From a checkpoint of a small image classifier.
Model: norm rmsnorm, depths [4, 8, 4].
Training: soap at rate 0.0013, 4300 steps, batches of 128, held-out accuracy 93%.
Rows from block 4 of a small image classifier, named by matrix and row number. Rows with one number belong to one channel. Each number is 500 + 25 x the weight over its row's rms, rounded and kept within 0 to 999. All counts start at 0. Numbers have three digits each. After the name is the row's rms in percent of the matrix's.
After each channel's rows are labels from the 100 images, of 14976, where the channel reaches its highest value: "top examples" is what is common among them. Only what is clearly more common there than usual is listed. The data: retinal OCT scans (Kermany 2017). In brackets: how many of the 100, against the usual share in percent.
# convs0: expand pointwise conv (model.blocks.4.convs.0.weight, 640x160x1x1), inputs 0-79
# convs1: depthwise 3x3 conv (model.blocks.4.convs.1.weight, 640x1x3x3, trained with AdamW), a 3x3 kernel
# convs2: project pointwise conv (model.blocks.4.convs.2.weight, 160x640x1x1, transposed), outputs 0-79

convs0.624 103:481512464505443527510506512449528483518540516476445495466493496482503494510455454507534528543537487477452471520474504491461519462528484497542497521540479469526494468507487488496516517523499492497508476508492519534520525481533487484517499475
convs1.624 084:494503483467524544500476467
convs2.624 111:467520518513495553518486495478500465462520471551543522495494489530480547510480485504488536447551465487548469453518526513513482507510496478508521473548519499506514543476526498482518492498469500510539490491520516473518535504500507444507487499
top examples: finding: diabetic macular edema (33 vs 11.7)

convs0.317 096:530535519499493487471535524473481482490547481528525463553523491540494481500516501521480461463467474475492534539476486548468459473481455509521507479541485487467504472507531563519525502522457499515495480479430479514518507475472488508507491500
convs1.317 091:522542501463473522502505471
convs2.317 095:510468486509495467521493523527452452436477508464515487506471518445537481496487501519530481491541483471492536489484461485490454521490516513458475484528523524510498516503502508536463474504505477442508453526499526524488501536501508493500526505
top examples: finding: diabetic macular edema (45 vs 11.7)

convs0.229 103:530486476464532490460489487523509503471509514512475496496527510518561534524496502463524460521514486489509438519513522501530486510494543500503468490483548475504472481535550478486486487495518538493488428524503535492488504507485503478461511465
convs1.229 089:491559495480475512509483479
convs2.229 093:536530479475502493512504485497492473517526468472538521538489507500522486513497574528544515482501492516496497497485475515535478467540504517494543486519443498469500458497490506509549466461486506527483543504449548521525522504542502460498478490
top examples: finding: choroidal neovascularization (70 vs 29.4)

convs0.505 105:502484497460492491528528476453473518494512466524511533525478506526479507492534515517473522442502488516478516529472504496524494521534499521538513494482499502477480485557485558495507468475523534506489483555529503477454475483438485516516510492
convs1.505 102:482481503506545490511455523
convs2.505 113:502508492478465536475499455492521528517514499519547500524508487476478469506513501508529486486526454523505525483496513486532520466497502505463495505524466454496530491498493532456509445543502488527479480499525461445561494461471478531467542518
top examples: finding: choroidal neovascularization (64 vs 29.4)

convs0.435 096:492485519503495494497485473485490512503469529451491507524537514521479484483486504508470544501490483516501483527531518522528527474434485489446499521503473473487508481470486490459514497512482521516515438506526495507561463513455525520486480478
convs1.435 099:464504518510546490519504465
convs2.435 090:515489512509479510533501502500511509498470496514476491483500506507524480470473533503495524527488504447504503532508471524502492548526480512500518523483497512536495502538520515503475559483503491517491513508432501437473513508462516458489554484
top examples: finding: normal (97 vs 51.6)

convs0.95 097:511523489495470518528484510488529476497489485549510459474552486517472538465478501499499514489471530513493518534523551503477521502479475514496507489512514445490518486512529535511522508507479497474550507501494516474495470540519487473508480462
convs1.95 110:531503501523460530501462512
convs2.95 098:546519514486526505516543539519487505531490511491493479483519475476492544540496460504482456496506469491532489463508497495497474498495492531531482499498508493533478505472474496519524490502504477511489451510516534464518469512468492521529538513
top examples: finding: normal (96 vs 51.6)

convs0.100 095:496524513509497503493509508554522482506456510508472463499512501521515519485446519512526523529513481472434546496483508485504529533558486458496478538508500530510484490485507470497497551482498518536527517542519533488507484504485507485507465487
convs1.100 099:531531493506533522468500469
convs2.100 098:534516453498459486486519442489469480498500490513470495491496451488492509494457495469434510492480511529497491532482488488480490569461482489449538531496480546486457491519515475477530512509522487517469527466509517509517481520520549531477486520
top examples: finding: diabetic macular edema (34 vs 11.7)

convs0.91 098:524463507530535473537487496497513529489514513504545528506527544524507485496532454496536495507477472524481527513505529525482457525534484518495486503485504525474507490458457456503490527546458502501524452491498508525486505519496524506521513469
convs1.91 128:466467480508493514453495522
convs2.91 101:483489499453501462523518489531505524547469526505546512504504462509510506519480509514532500511488490503554476546518533490527512523568487509486498532489501507521510466459471546504495518489486542484470505484486534481561512525487525509479526513
top examples: finding: choroidal neovascularization (63 vs 29.4)

convs0.382 109:541456489512493496472463520491495505504544472470505467543489499508493509472504520515488517520482529540479500526536514460476469495519504517497496469495475519541507487464512543531512499484487509515521489460459543478455506464471494491557470519
convs1.382 119:473461446509490504496487492
convs2.382 093:532548462544491521501502477427511528519514505490509480498493528503509528487511478502533475522482501482512443505475543467516500484519505490518506514502470552481482509515518499515507519482475543470498578515491505513445554487523468444482482444
top examples: finding: choroidal neovascularization (63 vs 29.4)

convs0.15 100:471485476498477498500502472479496489490453468520464466486446514450539564507505474516495441482514493564475507491487515500492465533500478515461533435482493484525511487512502450501515506475491470485486508497512479520511490498510451496478521470
convs1.15 092:481530478472525505469524469
convs2.15 096:525531491481537483515502530497504533523487521484472502470449473466513472516508477478455548498474507473519509510509475495492508495572459468488501483519488479506522509461504543498475512493542503497514512531523502531517462539499485519490565497
top examples: finding: diabetic macular edema (83 vs 11.7)

convs0.583 098:503494491471481491498485507522505507506479523457504489518532488494502502472492533471518490484484551490479462482495479552490576475515438571482505554511525455466502531467486500514498482470539494469499517479493503485544516461482494530487519540
convs1.583 102:478507494506540482551478499
convs2.583 102:549488496506530450498507486513492531524517497447518522437521501483499514480516532490482495554571496494517477461510500496500474514506477475513573510487485516529504533511510506491476518465510528544507466479525469506466492490504516500504481485
top examples: finding: choroidal neovascularization (70 vs 29.4)

convs0.496 100:509456476502488509488520502483510490466485499508488498483560489456460493514484460519469501521555460489463501507503518517497480519494522509513511511522527474516484497488522473509509489498513514511488539482473464557484477455530468499508516504
convs1.496 091:513519477510509484519548462
convs2.496 093:481555490520518524493497508511447505492513521525450512439501543514525510542530523537487533517490531477480502556507502484485493496489469522527486471494486491458499462494501488524533547520478449459483518484484505507501513475538476478495454491
top examples: finding: diabetic macular edema (70 vs 11.7)

convs0.336 098:564515472491482478500506527511474480540522499502462530504501468477517553552534486545495535527496478507510481507531494489472499522510507476539523511509483508490496532527513496464505544481565496521485503461547484530547479520519486477512513525
convs1.336 100:509459485479523526481463481
convs2.336 102:522484488538528527434512503498508484474515496542513474536500548501510459534510504482465500493515537463538502504476467515526500473518510532510484503500501494489503479485531432523457516498554493518504485499542490537549524500498516461473533470
top examples: finding: normal (80 vs 51.6)

convs0.342 091:440509460510493465491501471468490547493513473521511503524476498492506487509499503539485490496480511549452487504486485475573495497523415514495475518536491509510493424462508472500514461505468482471503523483475476514497515511502499484491502535
convs1.342 112:513548515498476525483474472
convs2.342 099:511462456540498482490477509493504464490498526542510499483462501448510483511496504509491561537488519488485491525471509508492509526512493502474476490539469499503457527500539516520493438459498516506498497495528506461500501496526491476541504498
top examples: finding: choroidal neovascularization (76 vs 29.4)

convs0.376 102:518482482493478485542461518566531485518542479511505551491476522522516503516479518511528486440524453483497502495509550518508500503496459489491514515487548476501485510509490513496524562526461510473493483511486493536510509499509479510525483480
convs1.376 089:510524482455466475518520513
convs2.376 110:476521504485522459508503464497498483541455528476473488491519547484491464487473470514527503479483498491493506503505513489489512478440497528450441499451499514518502543470476531504503511506462473454503508531464535500467521534515504509532480469
top examples: finding: diabetic macular edema (35 vs 11.7)

convs0.293 105:526486478476518510486471520505477488522519487482484460473545472470441560480459513531516494502495469495489478547528557501501493480498489499486473484501506515469513506468504444522504465524488496456497462508463472499469547521479484534522444509
convs1.293 095:535484512501526499473505551
convs2.293 102:524484503503492501490520503516530480522517510478510529492474492512519453492467532515469524502454488518481493484491467442488503495507537482505540508468513459521523478511513522511489530546541461516533494478504436499491517477499487461486496547
top examples: finding: choroidal neovascularization (65 vs 29.4)

convs0.629 092:497512462526531481480491484480452515488491520505485506511522517494512487528508515518511523475494507499505513503493478541482518523477473532534492525525477472487495520499481547441510500504475481497506471500501516481501496488554539499520508458
convs1.629 110:491515567486501515501493479
convs2.629 109:489468518460491463519523475483491508528509541498505541488469499517475530523525563526463493476518514496552518446517511477502464500454481524477497548497516487516534488505502478488488466487494491519472510468493535502502517516479487526482502511
top examples: finding: normal (94 vs 51.6)

convs0.195 107:550485510473531496519480510495503518556542519524493518553502526516547485501464495470470510542488530525522488519550458514504506469517496533493468496502509479507536526500467510508474481560526535504463450465530522526520533483526528516508482490
convs1.195 088:533480471514465499475467513
convs2.195 093:534513510481531465461452487498515546511498502496505537538486514470469488470499489511508517491496508480517537504509512489480537513512514547512430477544496503538520473517548496530483509494480535477468508485443504561493476480526504491545491465
top examples: finding: diabetic macular edema (34 vs 11.7)

convs0.7 096:505455488506487514498463471479480492519505498500497467513501510523515457453504466478507527497529519506496466493511519461500505460522476502515530496495520467503465483519497471480533512533508512517493511449487569469522517506539497540526518549
convs1.7 093:495505506514461550490486533
convs2.7 098:488507487473488518517517471502508526448537504489525501480473523479531500508541510551531497472550480483463488498482490521507466548509470505544511453496489457553464525494472512510548463460487511503473451505517504462515467483497491476476506525
top examples: finding: choroidal neovascularization (59 vs 29.4)

convs0.396 100:443486475467504508494511526484471494473511529530478513504448497495505530504502483505458480502511507521466508531493461499484505520523497546527532470456479481481480506511489501469504477480519497520521522484534475471512476523497486459506521465
convs1.396 096:475513498477549478476511474
convs2.396 096:518516514492528495510475508497524533538468496511493462511441498489482504471506488493469551482490522503531510491482464519467528510516480481453479497495478474526478446469505477524511485498510538486541513518498514467544483517482470516498517483
top examples: finding: diabetic macular edema (70 vs 11.7)

convs0.160 098:488545457493503492501472523456506467513521502501484475501507445486466473472492492472479539525477495494496483492530554501512454554482506488501541497549496493486485524527564491459516511500540468492479432504498483518523484483502525508508466469
convs1.160 106:507522453497533477504522473
convs2.160 093:488509497529511526454482499516503529493484557465505475496524479545498502512480477489500532509510503518514515517463480526455512459508481503516490478493425495516507537535539492435480523529572495489518484524475463486460510485482487510515511533
top examples: finding: normal (80 vs 51.6)

convs0.484 103:504549505484497462511551541483495511501520555528459506583517522533471537490512492496480521496504480536486516489479494472514480537496500560531540461509518528559541499488537492508479488513468504529498461480516481469531523466475528531512502509
convs1.484 121:482540529475519477487470517
convs2.484 103:501515529499527488509492483501510495498504495514513509525481518523536546501531504525459497508478440518511539491488444553533492529483473485480452504494434515501459490494507495509475526526481482465508469505492495495527462500488520516484483522
top examples: finding: diabetic macular edema (33 vs 11.7)

convs0.604 105:511458539509497505481529546488495529507547489489519476508525518510513526484481503509486514511484494514500509501510481436523507467502523502536480507490487496473524482544470520468544489523525502462511528493445555467565523522475468466510530510
convs1.604 103:517479469547476477504478488
convs2.604 120:506504496521462476519496510530498526480505541502474498553516495465477523495524507493478504518519502482502518533463468487479510494502486508480519522457497562504503560551551491533529537492517547570508503502541516483534446513523500453475489474
top examples: finding: normal (87 vs 51.6)

convs0.437 082:545477500483483484496504448527529490483516519494494483523478530569499527508501537533497493432532463526517497491540460478553523441550488481507491513517472452474464484515510475523487469505450467571476538494521473500502492486469509475476499554
convs1.437 107:508530516465480490540530488
convs2.437 109:480494516489478493519501513507466537508487528496522499467516523459489522483498479477509473519521507497525505478479460521483495489511492485475500481522522492509552530476441526498526525460504511455456476557531552561472514493523518511504475498
top examples: finding: diabetic macular edema (32 vs 11.7)

convs0.320 104:455515459525524477461506494488456516474487505472533488503553486500473523517542475528498476474477524488497498495491523506516489516459530513485528481461509491486478509508492494519539475541462471514495500494491507473478491496534473500535511540
convs1.320 089:493461517485532506532479469
convs2.320 107:480511470479520500569485464531498462490468463520504496510484520482478504460501510502546494503486494481482553487509521462491470466498483521538494506544475502520480511463491545546502512480484520515455483494464502492527492525485533493520482452
top examples: finding: diabetic macular edema (44 vs 11.7)

convs0.330 106:486506498531517490512488506495501515525465504488500491497540463474475542509469492538505479539518461438497450449527519496535450539510527542481463501476496476527466520483515491486474501508485497456526498528550496514516518483503502492514547517
convs1.330 112:470491455507490518467486529
convs2.330 103:523507481495530521476476458519526535457469500498506485522509500508510500516545503489510479535487495518503473491506504480492524503483519526480510484529514522425478504488468468483485477482485537483475493497528512491521472528506527521462492530
top examples: finding: normal (87 vs 51.6)

convs0.341 099:537519479459518505514511478479525459487533505505486484491498459539513460483499528531544492508525492496491506466476485473520466487551502509460512506497457487490501497478475531522476550452527518521498492526532524499482478461485475487476496531
convs1.341 087:482471472470496478511542522
convs2.341 097:506517471502499493481487488454430483520543504508479509497538532483442517530487550524512477459498504490482541501496518492505437458549493503492495544445474479526502478464443487517528500528485490482499495473486553498469535473482495517495518502
top examples: finding: choroidal neovascularization (59 vs 29.4)

convs0.573 107:449508516506484510497448509502514528509507505509486565519511497440462546486462514501513533462516479476513518530503558447478478475504508498494504484476479495496503509462503503484540515514500492494504470483493503485532497464492477515480508539
convs1.573 092:485528531494549516519482517
convs2.573 099:500473506484495517498537511512515476479523508531480480503459464489507543508487467548508507480510457493513494454517497502505512525525493459517522510515525491503486510477490489509485528494523506517478493499516496478522487534493453474502459453
top examples: finding: diabetic macular edema (40 vs 11.7)

convs0.240 101:478508513484442525527518485523489482456476517458527528513510501501519468465514529519525547501512489527456498539480490506486562494489472509502502478467494482448486501518488486486500480478491515553492502519482514501500470507528457497576510523
convs1.240 099:471527473512483451504478497
convs2.240 104:494490518495476488506510493490522481486512519477570504487503484527545519537502495483502503457504497485454499521507500522522539522506531501496449527511502572475540510506528495457447481495530494499533506518507521542507520516461478506520497482
top examples: finding: normal (84 vs 51.6)

convs0.514 101:503531516511477514482466542516520509486537529458495481479435468507496476476542486478503525473493525511481486475444457512490502482544490482485510483533556482524501508456491517529476574469515499490459495511556479479499514522508495467461512450
convs1.514 088:461495492485507492546514464
convs2.514 101:554470488506486502463518509513443511522548550511535478508486492508493529465498513491491486517519473480485457520493496523540518492552470456511538508478508528449489525492533478514465526487448483518487485462498493555483495509526502507476479550
top examples: finding: diabetic macular edema (28 vs 11.7)

convs0.533 103:502467454513455443538491513466476515501538525512488519444485459545506528512493522440500511520540469550516500509517480470565472494566514466500485518526518464513497482537464450487481500534506464510497485529520534544496536467523525496483501512
convs1.533 129:501570516489512491505500490
convs2.533 092:532485457502486498521467498510501534518472524522488481487500502507460494514544524549525471527532497505510461515513530504526494515499498476498519458502514539510554489491519492499460501525486538501488516481521463526507576450504487441506483531
top examples: finding: diabetic macular edema (67 vs 11.7)

convs0.244 101:529454471501486490502492473458494513512530497538513475485508532514529493503511487482510469465504511504477494525477475517489509524504445486529535525521497496501531526506494440537511517503512511430513509479498451507535511555515478463516493516
convs1.244 085:496467511531499469537467504
convs2.244 108:535491506499529457545499517511491494516489543476509540509441494464463494505520505481476495530547517491555500467479504481488470521518462451493559474515496492506502479476515518520494498471519511502501464480480482499495503519490542509526445466
top examples: finding: choroidal neovascularization (77 vs 29.4)

convs0.201 092:517485525487528503536465449467463509514478523536456557478520520481515500538511472469473533514503508471489475483507522494481528487496479520502506518550529536472539470473493524459541496475515527510497475478528496498512526513479496484434483529
convs1.201 110:483500504459540522462498510
convs2.201 105:502451503485519499498519483482498543478535439542516488508466456454515486508537499523503504531504518488525462489481457511474475513458462468538487540472489494488498474483476527467500509500542502512527489508485464544507479470580507483517496491
top examples: finding: choroidal neovascularization (91 vs 29.4)

convs0.304 097:438493514511516501512506492517472504477536478540465487521490468490496518451482517490471498484478482495506498465487502509454466513458494487477526505484506478519495506479483507502481566511481471501496482504517535461489487502533548503481501488
convs1.304 083:467470473500496480525540485
convs2.304 100:445491500503537485480495507486464474521515497532483453482559537510507480524484520462472507553511493492522499496508496500532525470517498468545515445462528498501503532513491500506464509510506451475525509468498476492507498461456556523539513505
top examples: finding: normal (82 vs 51.6)

convs0.210 098:536432521456502535532500525519482527535469492499486505541504508464495431460487513503538528536473514466471528499493467465521495528476525496484473492503493512478481463473498493474511518491523495450538481525470516527516518492500500487492526539
convs1.210 095:471509488542501486507450502
convs2.210 107:509465497477466456479510505531457482525490488493515497516519455481516529502511455502496480487487519514497496529488483478500511522532467488520483481483487508516471541493490473529455466502520518490527513461507461483468504499516535523500532458
top examples: finding: normal (86 vs 51.6)

convs0.187 098:512524528436470486499466497487463498525482491499514497485495528528490569497514503534517495486534439534444474583501514492570481497476514534508476474520504531513472518514473528515506533493477482484487532466511470490511496499482517466506511489
convs1.187 087:515480496541496487548487475
convs2.187 112:515527529489478484467511500479503460521476551522523496522488530484503502508498529533487504497484501468523456528504494520493512535535445523475518550495500527508541465509534530501520462488524483459498518466507497472494489481506453453476461490
top examples: finding: choroidal neovascularization (90 vs 29.4)

convs0.283 096:533473458504491468514470482473466479496522484475478506465476481526504515536519529519485498522499509516521453527544497501514482493513482504520528445464507498488506514493485523504496503470525508441533498513525477506478525480491517496518487547
convs1.283 098:469491494512542504484461471
convs2.283 106:487443516482539527537476542524502514509475526487505511554511541525495520492482492504523478489481535516535515476480521530509529531504459515481474506519537480527581518510507478484488498470541495495462501482526477535529561477496516470528482473
top examples: finding: diabetic macular edema (50 vs 11.7)

convs0.419 086:546487491474491459527429489476516526520504483462508501455461528451487502501492525489517488496528497521464469475499528517490469496497486467538517509481493493521473511491494494519535526506503511462480493530478472542487531530483520508514460500
convs1.419 113:487472468514514509512555498
convs2.419 098:515536464503541537505483497501516470559504489460504479498525501502537490530506468493479538482512507478512531521452519487474503521492484511473497478522470522520497468481490472517508489522474470512507492511502472485521498494491485500500473535
top examples: finding: choroidal neovascularization (99 vs 29.4)

convs0.192 103:488511533518489484484488539529498515507504463475545518488468485446497445501451514498497521514528458502482458519540485535481488497467522478507502462484463488512508533488495499463491532522477478460495502508501485488494502527512514510502446499
convs1.192 092:515523510492490540482455525
convs2.192 103:477466465520490500531516511515498472482483534471530508524538530534482488520463503511517508494519504522498468474504501514508493500529552496505497488469521474493496525517459474495530459541528518504487499468492474527488525507510498483492552484
top examples: finding: choroidal neovascularization (97 vs 29.4)

convs0.473 104:461503531481528503494484494546471485487494474483495523502473479513558488508478517506518511489545472475520525439477533495461487525522488508500526528492521496534506509525516509529518545523526496485459514518514544496486479504525466524509509480
convs1.473 108:515510491485435507489507478
convs2.473 101:517498533464489476499469494504490484527463543464502502487562518507514530473491497462497522509493474506485501458495545496523497509458508466493553506523524491509502523530485525478478484482487485498515552493479472450503462474497487496552471499
top examples: finding: normal (80 vs 51.6)

convs0.168 094:479489503455531475474522475534531468455508510491513539501494488444511510500465496506524467515532476493531499531526493496483478494537573498477537495495575484499476512522506522507567454481532505509460455520457505507489489500494503476473475489
convs1.168 104:509470495481548475477519521
convs2.168 102:509516524508500515483494524491508503500517479486479509514529440479544505514465500496468529465561557514497533504454495533482474503478471497538528475521502510504536499513500484526504468479535487488487491531497498467479500474512497468484502469
top examples: finding: choroidal neovascularization (72 vs 29.4)

convs0.457 102:491490471509488548479489492513501532491494493519497484491477543533489471500522467476487516488502525515530519476503487482493506537491505513487526506522502496470511491477517509479502507521527448472523457477470463482487535503463467509496500492
convs1.457 111:512491455525490502464482467
convs2.457 103:530490489485525556543514472530482468513537494535521512521492500499433500489543457484503458539486491480467502475504552528538488488479518501512478497448511504509521496508501464524528513509499473474496458499497489501453505530525517473501456527
top examples: finding: diabetic macular edema (59 vs 11.7)

convs0.401 100:524515477520482473518509499470486452472500463499497471523470491544494536531536518489485484498492517513482471487473476453538467485513515453487474504487505492523503488476487516467471503532446533476513545487532484462487528527535495491502503495
convs1.401 105:502558516489500465504476496
convs2.401 094:510533451529453451480464511546460477503476537512492511476480496477481501513456486483516498516489541544497443486505473495519520500475501506516487468522496484491467475517495513537518494449512497522476534535518491476506500471533499456548463532
top examples: finding: diabetic macular edema (59 vs 11.7)

convs0.392 098:476502498509449487458511526433494520447510499487456465473548526491536499477507521516505508528553463535458483460489507496509449537527503493497479485488517498493475495506454498479527476522461449498507554477477485572473480465474501480471542466
convs1.392 093:482519503456529530488512469
convs2.392 113:505499511496495506530456503528495507470524500508487512503487484496490534477504489530482525554494505483517471466538482473521486516470508517500498511504470470483493515465500511540504531484490547474501497480520487481501511474508476493526461583
top examples: finding: diabetic macular edema (65 vs 11.7)

convs0.538 106:508460486509475508500514514519495521538509479503501478494520524498462488471522490474471495514572478506475546495506507490480516501497492500487521479537489467541506512565494475462467456518518510522508489505521501466552477498524487464495537563
convs1.538 124:447525506521489471488524507
convs2.538 103:476507522475499483486469539484513494479460489478503505523487491492511537500498508512507510503454460516490515545505505494483514499490479506502508507463478533502484517556550479497498512492477481492483509523478506499569543481501498508477483512
top examples: finding: normal (83 vs 51.6)

convs0.412 107:485511512536516482516507469531481524492504450496476534515520503562513492511486505503485506498514466533524456517521496559459498512516514514485505484516540467465572491503461546502471505533463483485460459534464542488518483515509499538460513528
convs1.412 089:502459465478463494513512522
convs2.412 087:490539515528531481505497489484507509525546452492501478490519528451498484497522477516484517516495475522522498476514542473490470487492476500505511499503491537506530571520505502481515492479488512524513487517495458510493441493547503494443506497
top examples: finding: normal (79 vs 51.6)

convs0.608 095:505502516505520498481539520532497469507524473501559514528526503524503497500477485482476482459467493508446500554466495530500493480537543493501488498476491521490508486555477495482492539513469498505500490521490508498515529473500460532479497538
convs1.608 098:494513533492547526506520469
convs2.608 102:469476454540503459552507479487506523473498464558524515536502532492518509525522543532512482463514521465503507498509535467523478485537505505472495525473504495521467495463469489488467478485506513453479462464499503497494478510495528538458503460
top examples: finding: diabetic macular edema (35 vs 11.7)

convs0.257 093:495462485508542511475535489495475503460475447468546507468557513495475509507466507493586463528498505535484545497499527461492496516471495483479511486465507459508475503512501517487560507479503528508470516493475510535475515491505498537495501509
convs1.257 079:498488501518464492467517549
convs2.257 112:504508538510519514531539482442489478514485507516527464468515513500544557489488477448491520492548479500471460464507492513519515497513496479503466469464455509480504497489471498526461502505508491462499455513477446520495529499478517517459495465
top examples: finding: diabetic macular edema (32 vs 11.7)

convs0.3 102:495500510453502536503481448497523533510529524491505506486494461489550477534466506475502474494521503513528495482485491516499450492535488505489468485488503511556497483486525486518527467499513537492509473566507531517488497518476467480464517479
convs1.3 102:521514491456499502480537467
convs2.3 110:500494503484537476483496485509492528510516457471454429524512517497463462476458499509494485484502536478473546519501515514523485452466487483466529517472456488508484515465499541535529476512471442458460520525516505495527502540506535463532516496
top examples: finding: diabetic macular edema (84 vs 11.7)

convs0.551 101:470520481504537492485488518536500475464547541523565507470550534506485475518491538513481529483515510473515508545527488468519488506484498455517479544465524501478504518477519520507520524490521488488475449464464449529533546506513507492525446508
convs1.551 103:498477509515470499516450533
convs2.551 096:495524489450485512529455471499467492528512481501509498503459461490466458526544502497458515508472508513533495486514457480452466512510488459491501471477504473533502506477510537536475515526494501505491500485497496480535477515494498487480535485
top examples: finding: choroidal neovascularization (85 vs 29.4)

convs0.393 106:540471526522513506526495470511518508473509472524518491483525500517488484520466476549495499487477518473519508479474512500491459500512529509518435458486512496443522468530482486491511432490487543493498520495492525522473557474499485496462495500
convs1.393 100:519469506494479512465543476
convs2.393 113:478492500480514527484474517500517500501482507522496524489508469508450501489521518546487459505471505468498499519496518501478506459496495500483497482495488489529551478488528539488447480500519495510469513476526499500454445516487514480509491478
top examples: finding: choroidal neovascularization (68 vs 29.4)

convs0.96 102:474504466522513489500461479485516473505500511480507535480505489486518471479552487527450514516499526525504519492478491506494507462507501519476513467513522455528464538506535525512464464508491488525487534509503487491483500490481452479453483502
convs1.96 089:496515499524498493479435492
convs2.96 085:468500504493470534496472470483526488518439526518481498491497519509516507487483495470482436540513524552478520506482549479541526537468538480505488466499499494529510545481510479502511472474466514504497508500522487475480498538482492492517498490
top examples: finding: choroidal neovascularization (95 vs 29.4)

convs0.158 103:452483455478476508456478461551494468503514489510499450465524524523492493535484514482467502473507489520483500470508483537485518475518529499531498541499443485511504479501489519474519467477503510502492486500525507510505511480499539492552522545
convs1.158 102:473470481480492515520531540
convs2.158 097:501506549528532531509492498487466493515493478517428475504480523515455463517507522534487513477508490490474510519490507502551524475481572500567498479473507504511481517547510481476475481514481525502521537499526482509486462542528493514517489489
top examples: finding: diabetic macular edema (84 vs 11.7)

convs0.9 098:462464522491474498486539523506487495477543524511516523479521523475529526495469476437515441499488525523472500502513512465530456484499494495534518534510458511502461532527478483488554552472479503518499467488504506449509498498468477489464479541
convs1.9 087:482496492476538490532455497
convs2.9 117:513523467485482500508476533478494523493527492508489513491509472501477521521478530468516452529485453490518466530500492474477511528519489532565524525514518522485497536479448486507547516475474478448493512488481501467511540471518509527508492472
top examples: finding: diabetic macular edema (31 vs 11.7)

convs0.188 098:488501503491501449501511484497527460496530533523502429510529519526485494533512521437483534506490513486457482488497532498511509481525488508489508547511501489544538492494502533479560445511446471502508479482470439527535540492477532539502495522
convs1.188 116:518516498464458468507529494
convs2.188 097:490452497498544488496513485508485466528496496473469509492496552505495516494497499542474530505500489516515503452481472499497479486508509512478526565520509488562536562523469496517460506516470450508531491498500512482501497521529512459524453473
top examples: finding: diabetic macular edema (28 vs 11.7)

convs0.426 098:500556500510527498539522562537532518510510513505515521514487443512471509509484503534487525485474486478487500556506517437502489497484479482526491474504531515508513491445489478528517513508524495537490458490507499535476542509514521528521537486
convs1.426 100:509541502501494508552498467
convs2.426 110:484521487524556511516494442461484504503495544465447555493528476513504497528444546525530479493482497528458477460495493503487503494467522491509525495463489496517467445515483493461523512515445509507473474519525491500491476546501471542475512516
top examples: finding: diabetic macular edema (34 vs 11.7)

convs0.398 097:500492498519565496481502500498546543475533509507479514501476482547495518488495526488493455511505520535512486472508512488508525479482491478562461512528474542532527511468488477478470487528467482519480530500511532510524532496497513519533462486
convs1.398 088:470553519469496485495503484
convs2.398 096:547495449492517529524491486457494466483492532540479508488526522447518469496523506508510463525481489473510470479528535456502515505477500456538498438513493505458487506467480500476464503446517529489507503535549479531512451425478490488530497502
top examples: finding: diabetic macular edema (54 vs 11.7)

convs0.5 097:532487494480511513499489490498463517531505548475484504414491495513481493492487481501485527476486545483527481501549529502486470439410479461526499496520525439477486534501520532484510494482503490479489472469509527551494481530522496494516497543
convs1.5 101:541517458482507531496480510
convs2.5 103:513536500551478502520536515510441553506446486475533499525463514492491495550507490557493486466526497524529483493521488487501490517533502521466523527506507488512516447520460496484505514469517451509497519547515528496500497484489500471528504439
top examples: finding: diabetic macular edema (41 vs 11.7)

convs0.122 103:547528487481473503534563492511466496530476477494535513492514540474506548446534532522453515510467528484519475486470515511504495462489497512525485509482502501499503511504465536503544517523492490531529468519492482508487495529515465523493513517
convs1.122 076:504529541497474484475473472
convs2.122 099:444495543495520484498512512492513545530505517494520463500475526517515492515490492497503505540463515476490490508477544498510505556489534451454528478505502496476468508527493464509524484538526474513532434488486551490489496504468525519511493477
top examples: finding: choroidal neovascularization (85 vs 29.4)

convs0.372 098:503537488517526519523479500482481519433506472532470479467495478472469488479526516520489514514507486529488470457462504490481489493474507525515462502517515525520536470511500501496520509492510498504512521459520455567516486508446487481520522508
convs1.372 087:486494468538508460505467486
convs2.372 105:510494544524493491509555513513558444465510486571536495478454474510500490489539494487487545502497502478540446505506482524494509464500490559484502489486545471513525520504487502510520497488531472493467517495504496505531512518529445492503514496
top examples: finding: diabetic macular edema (67 vs 11.7)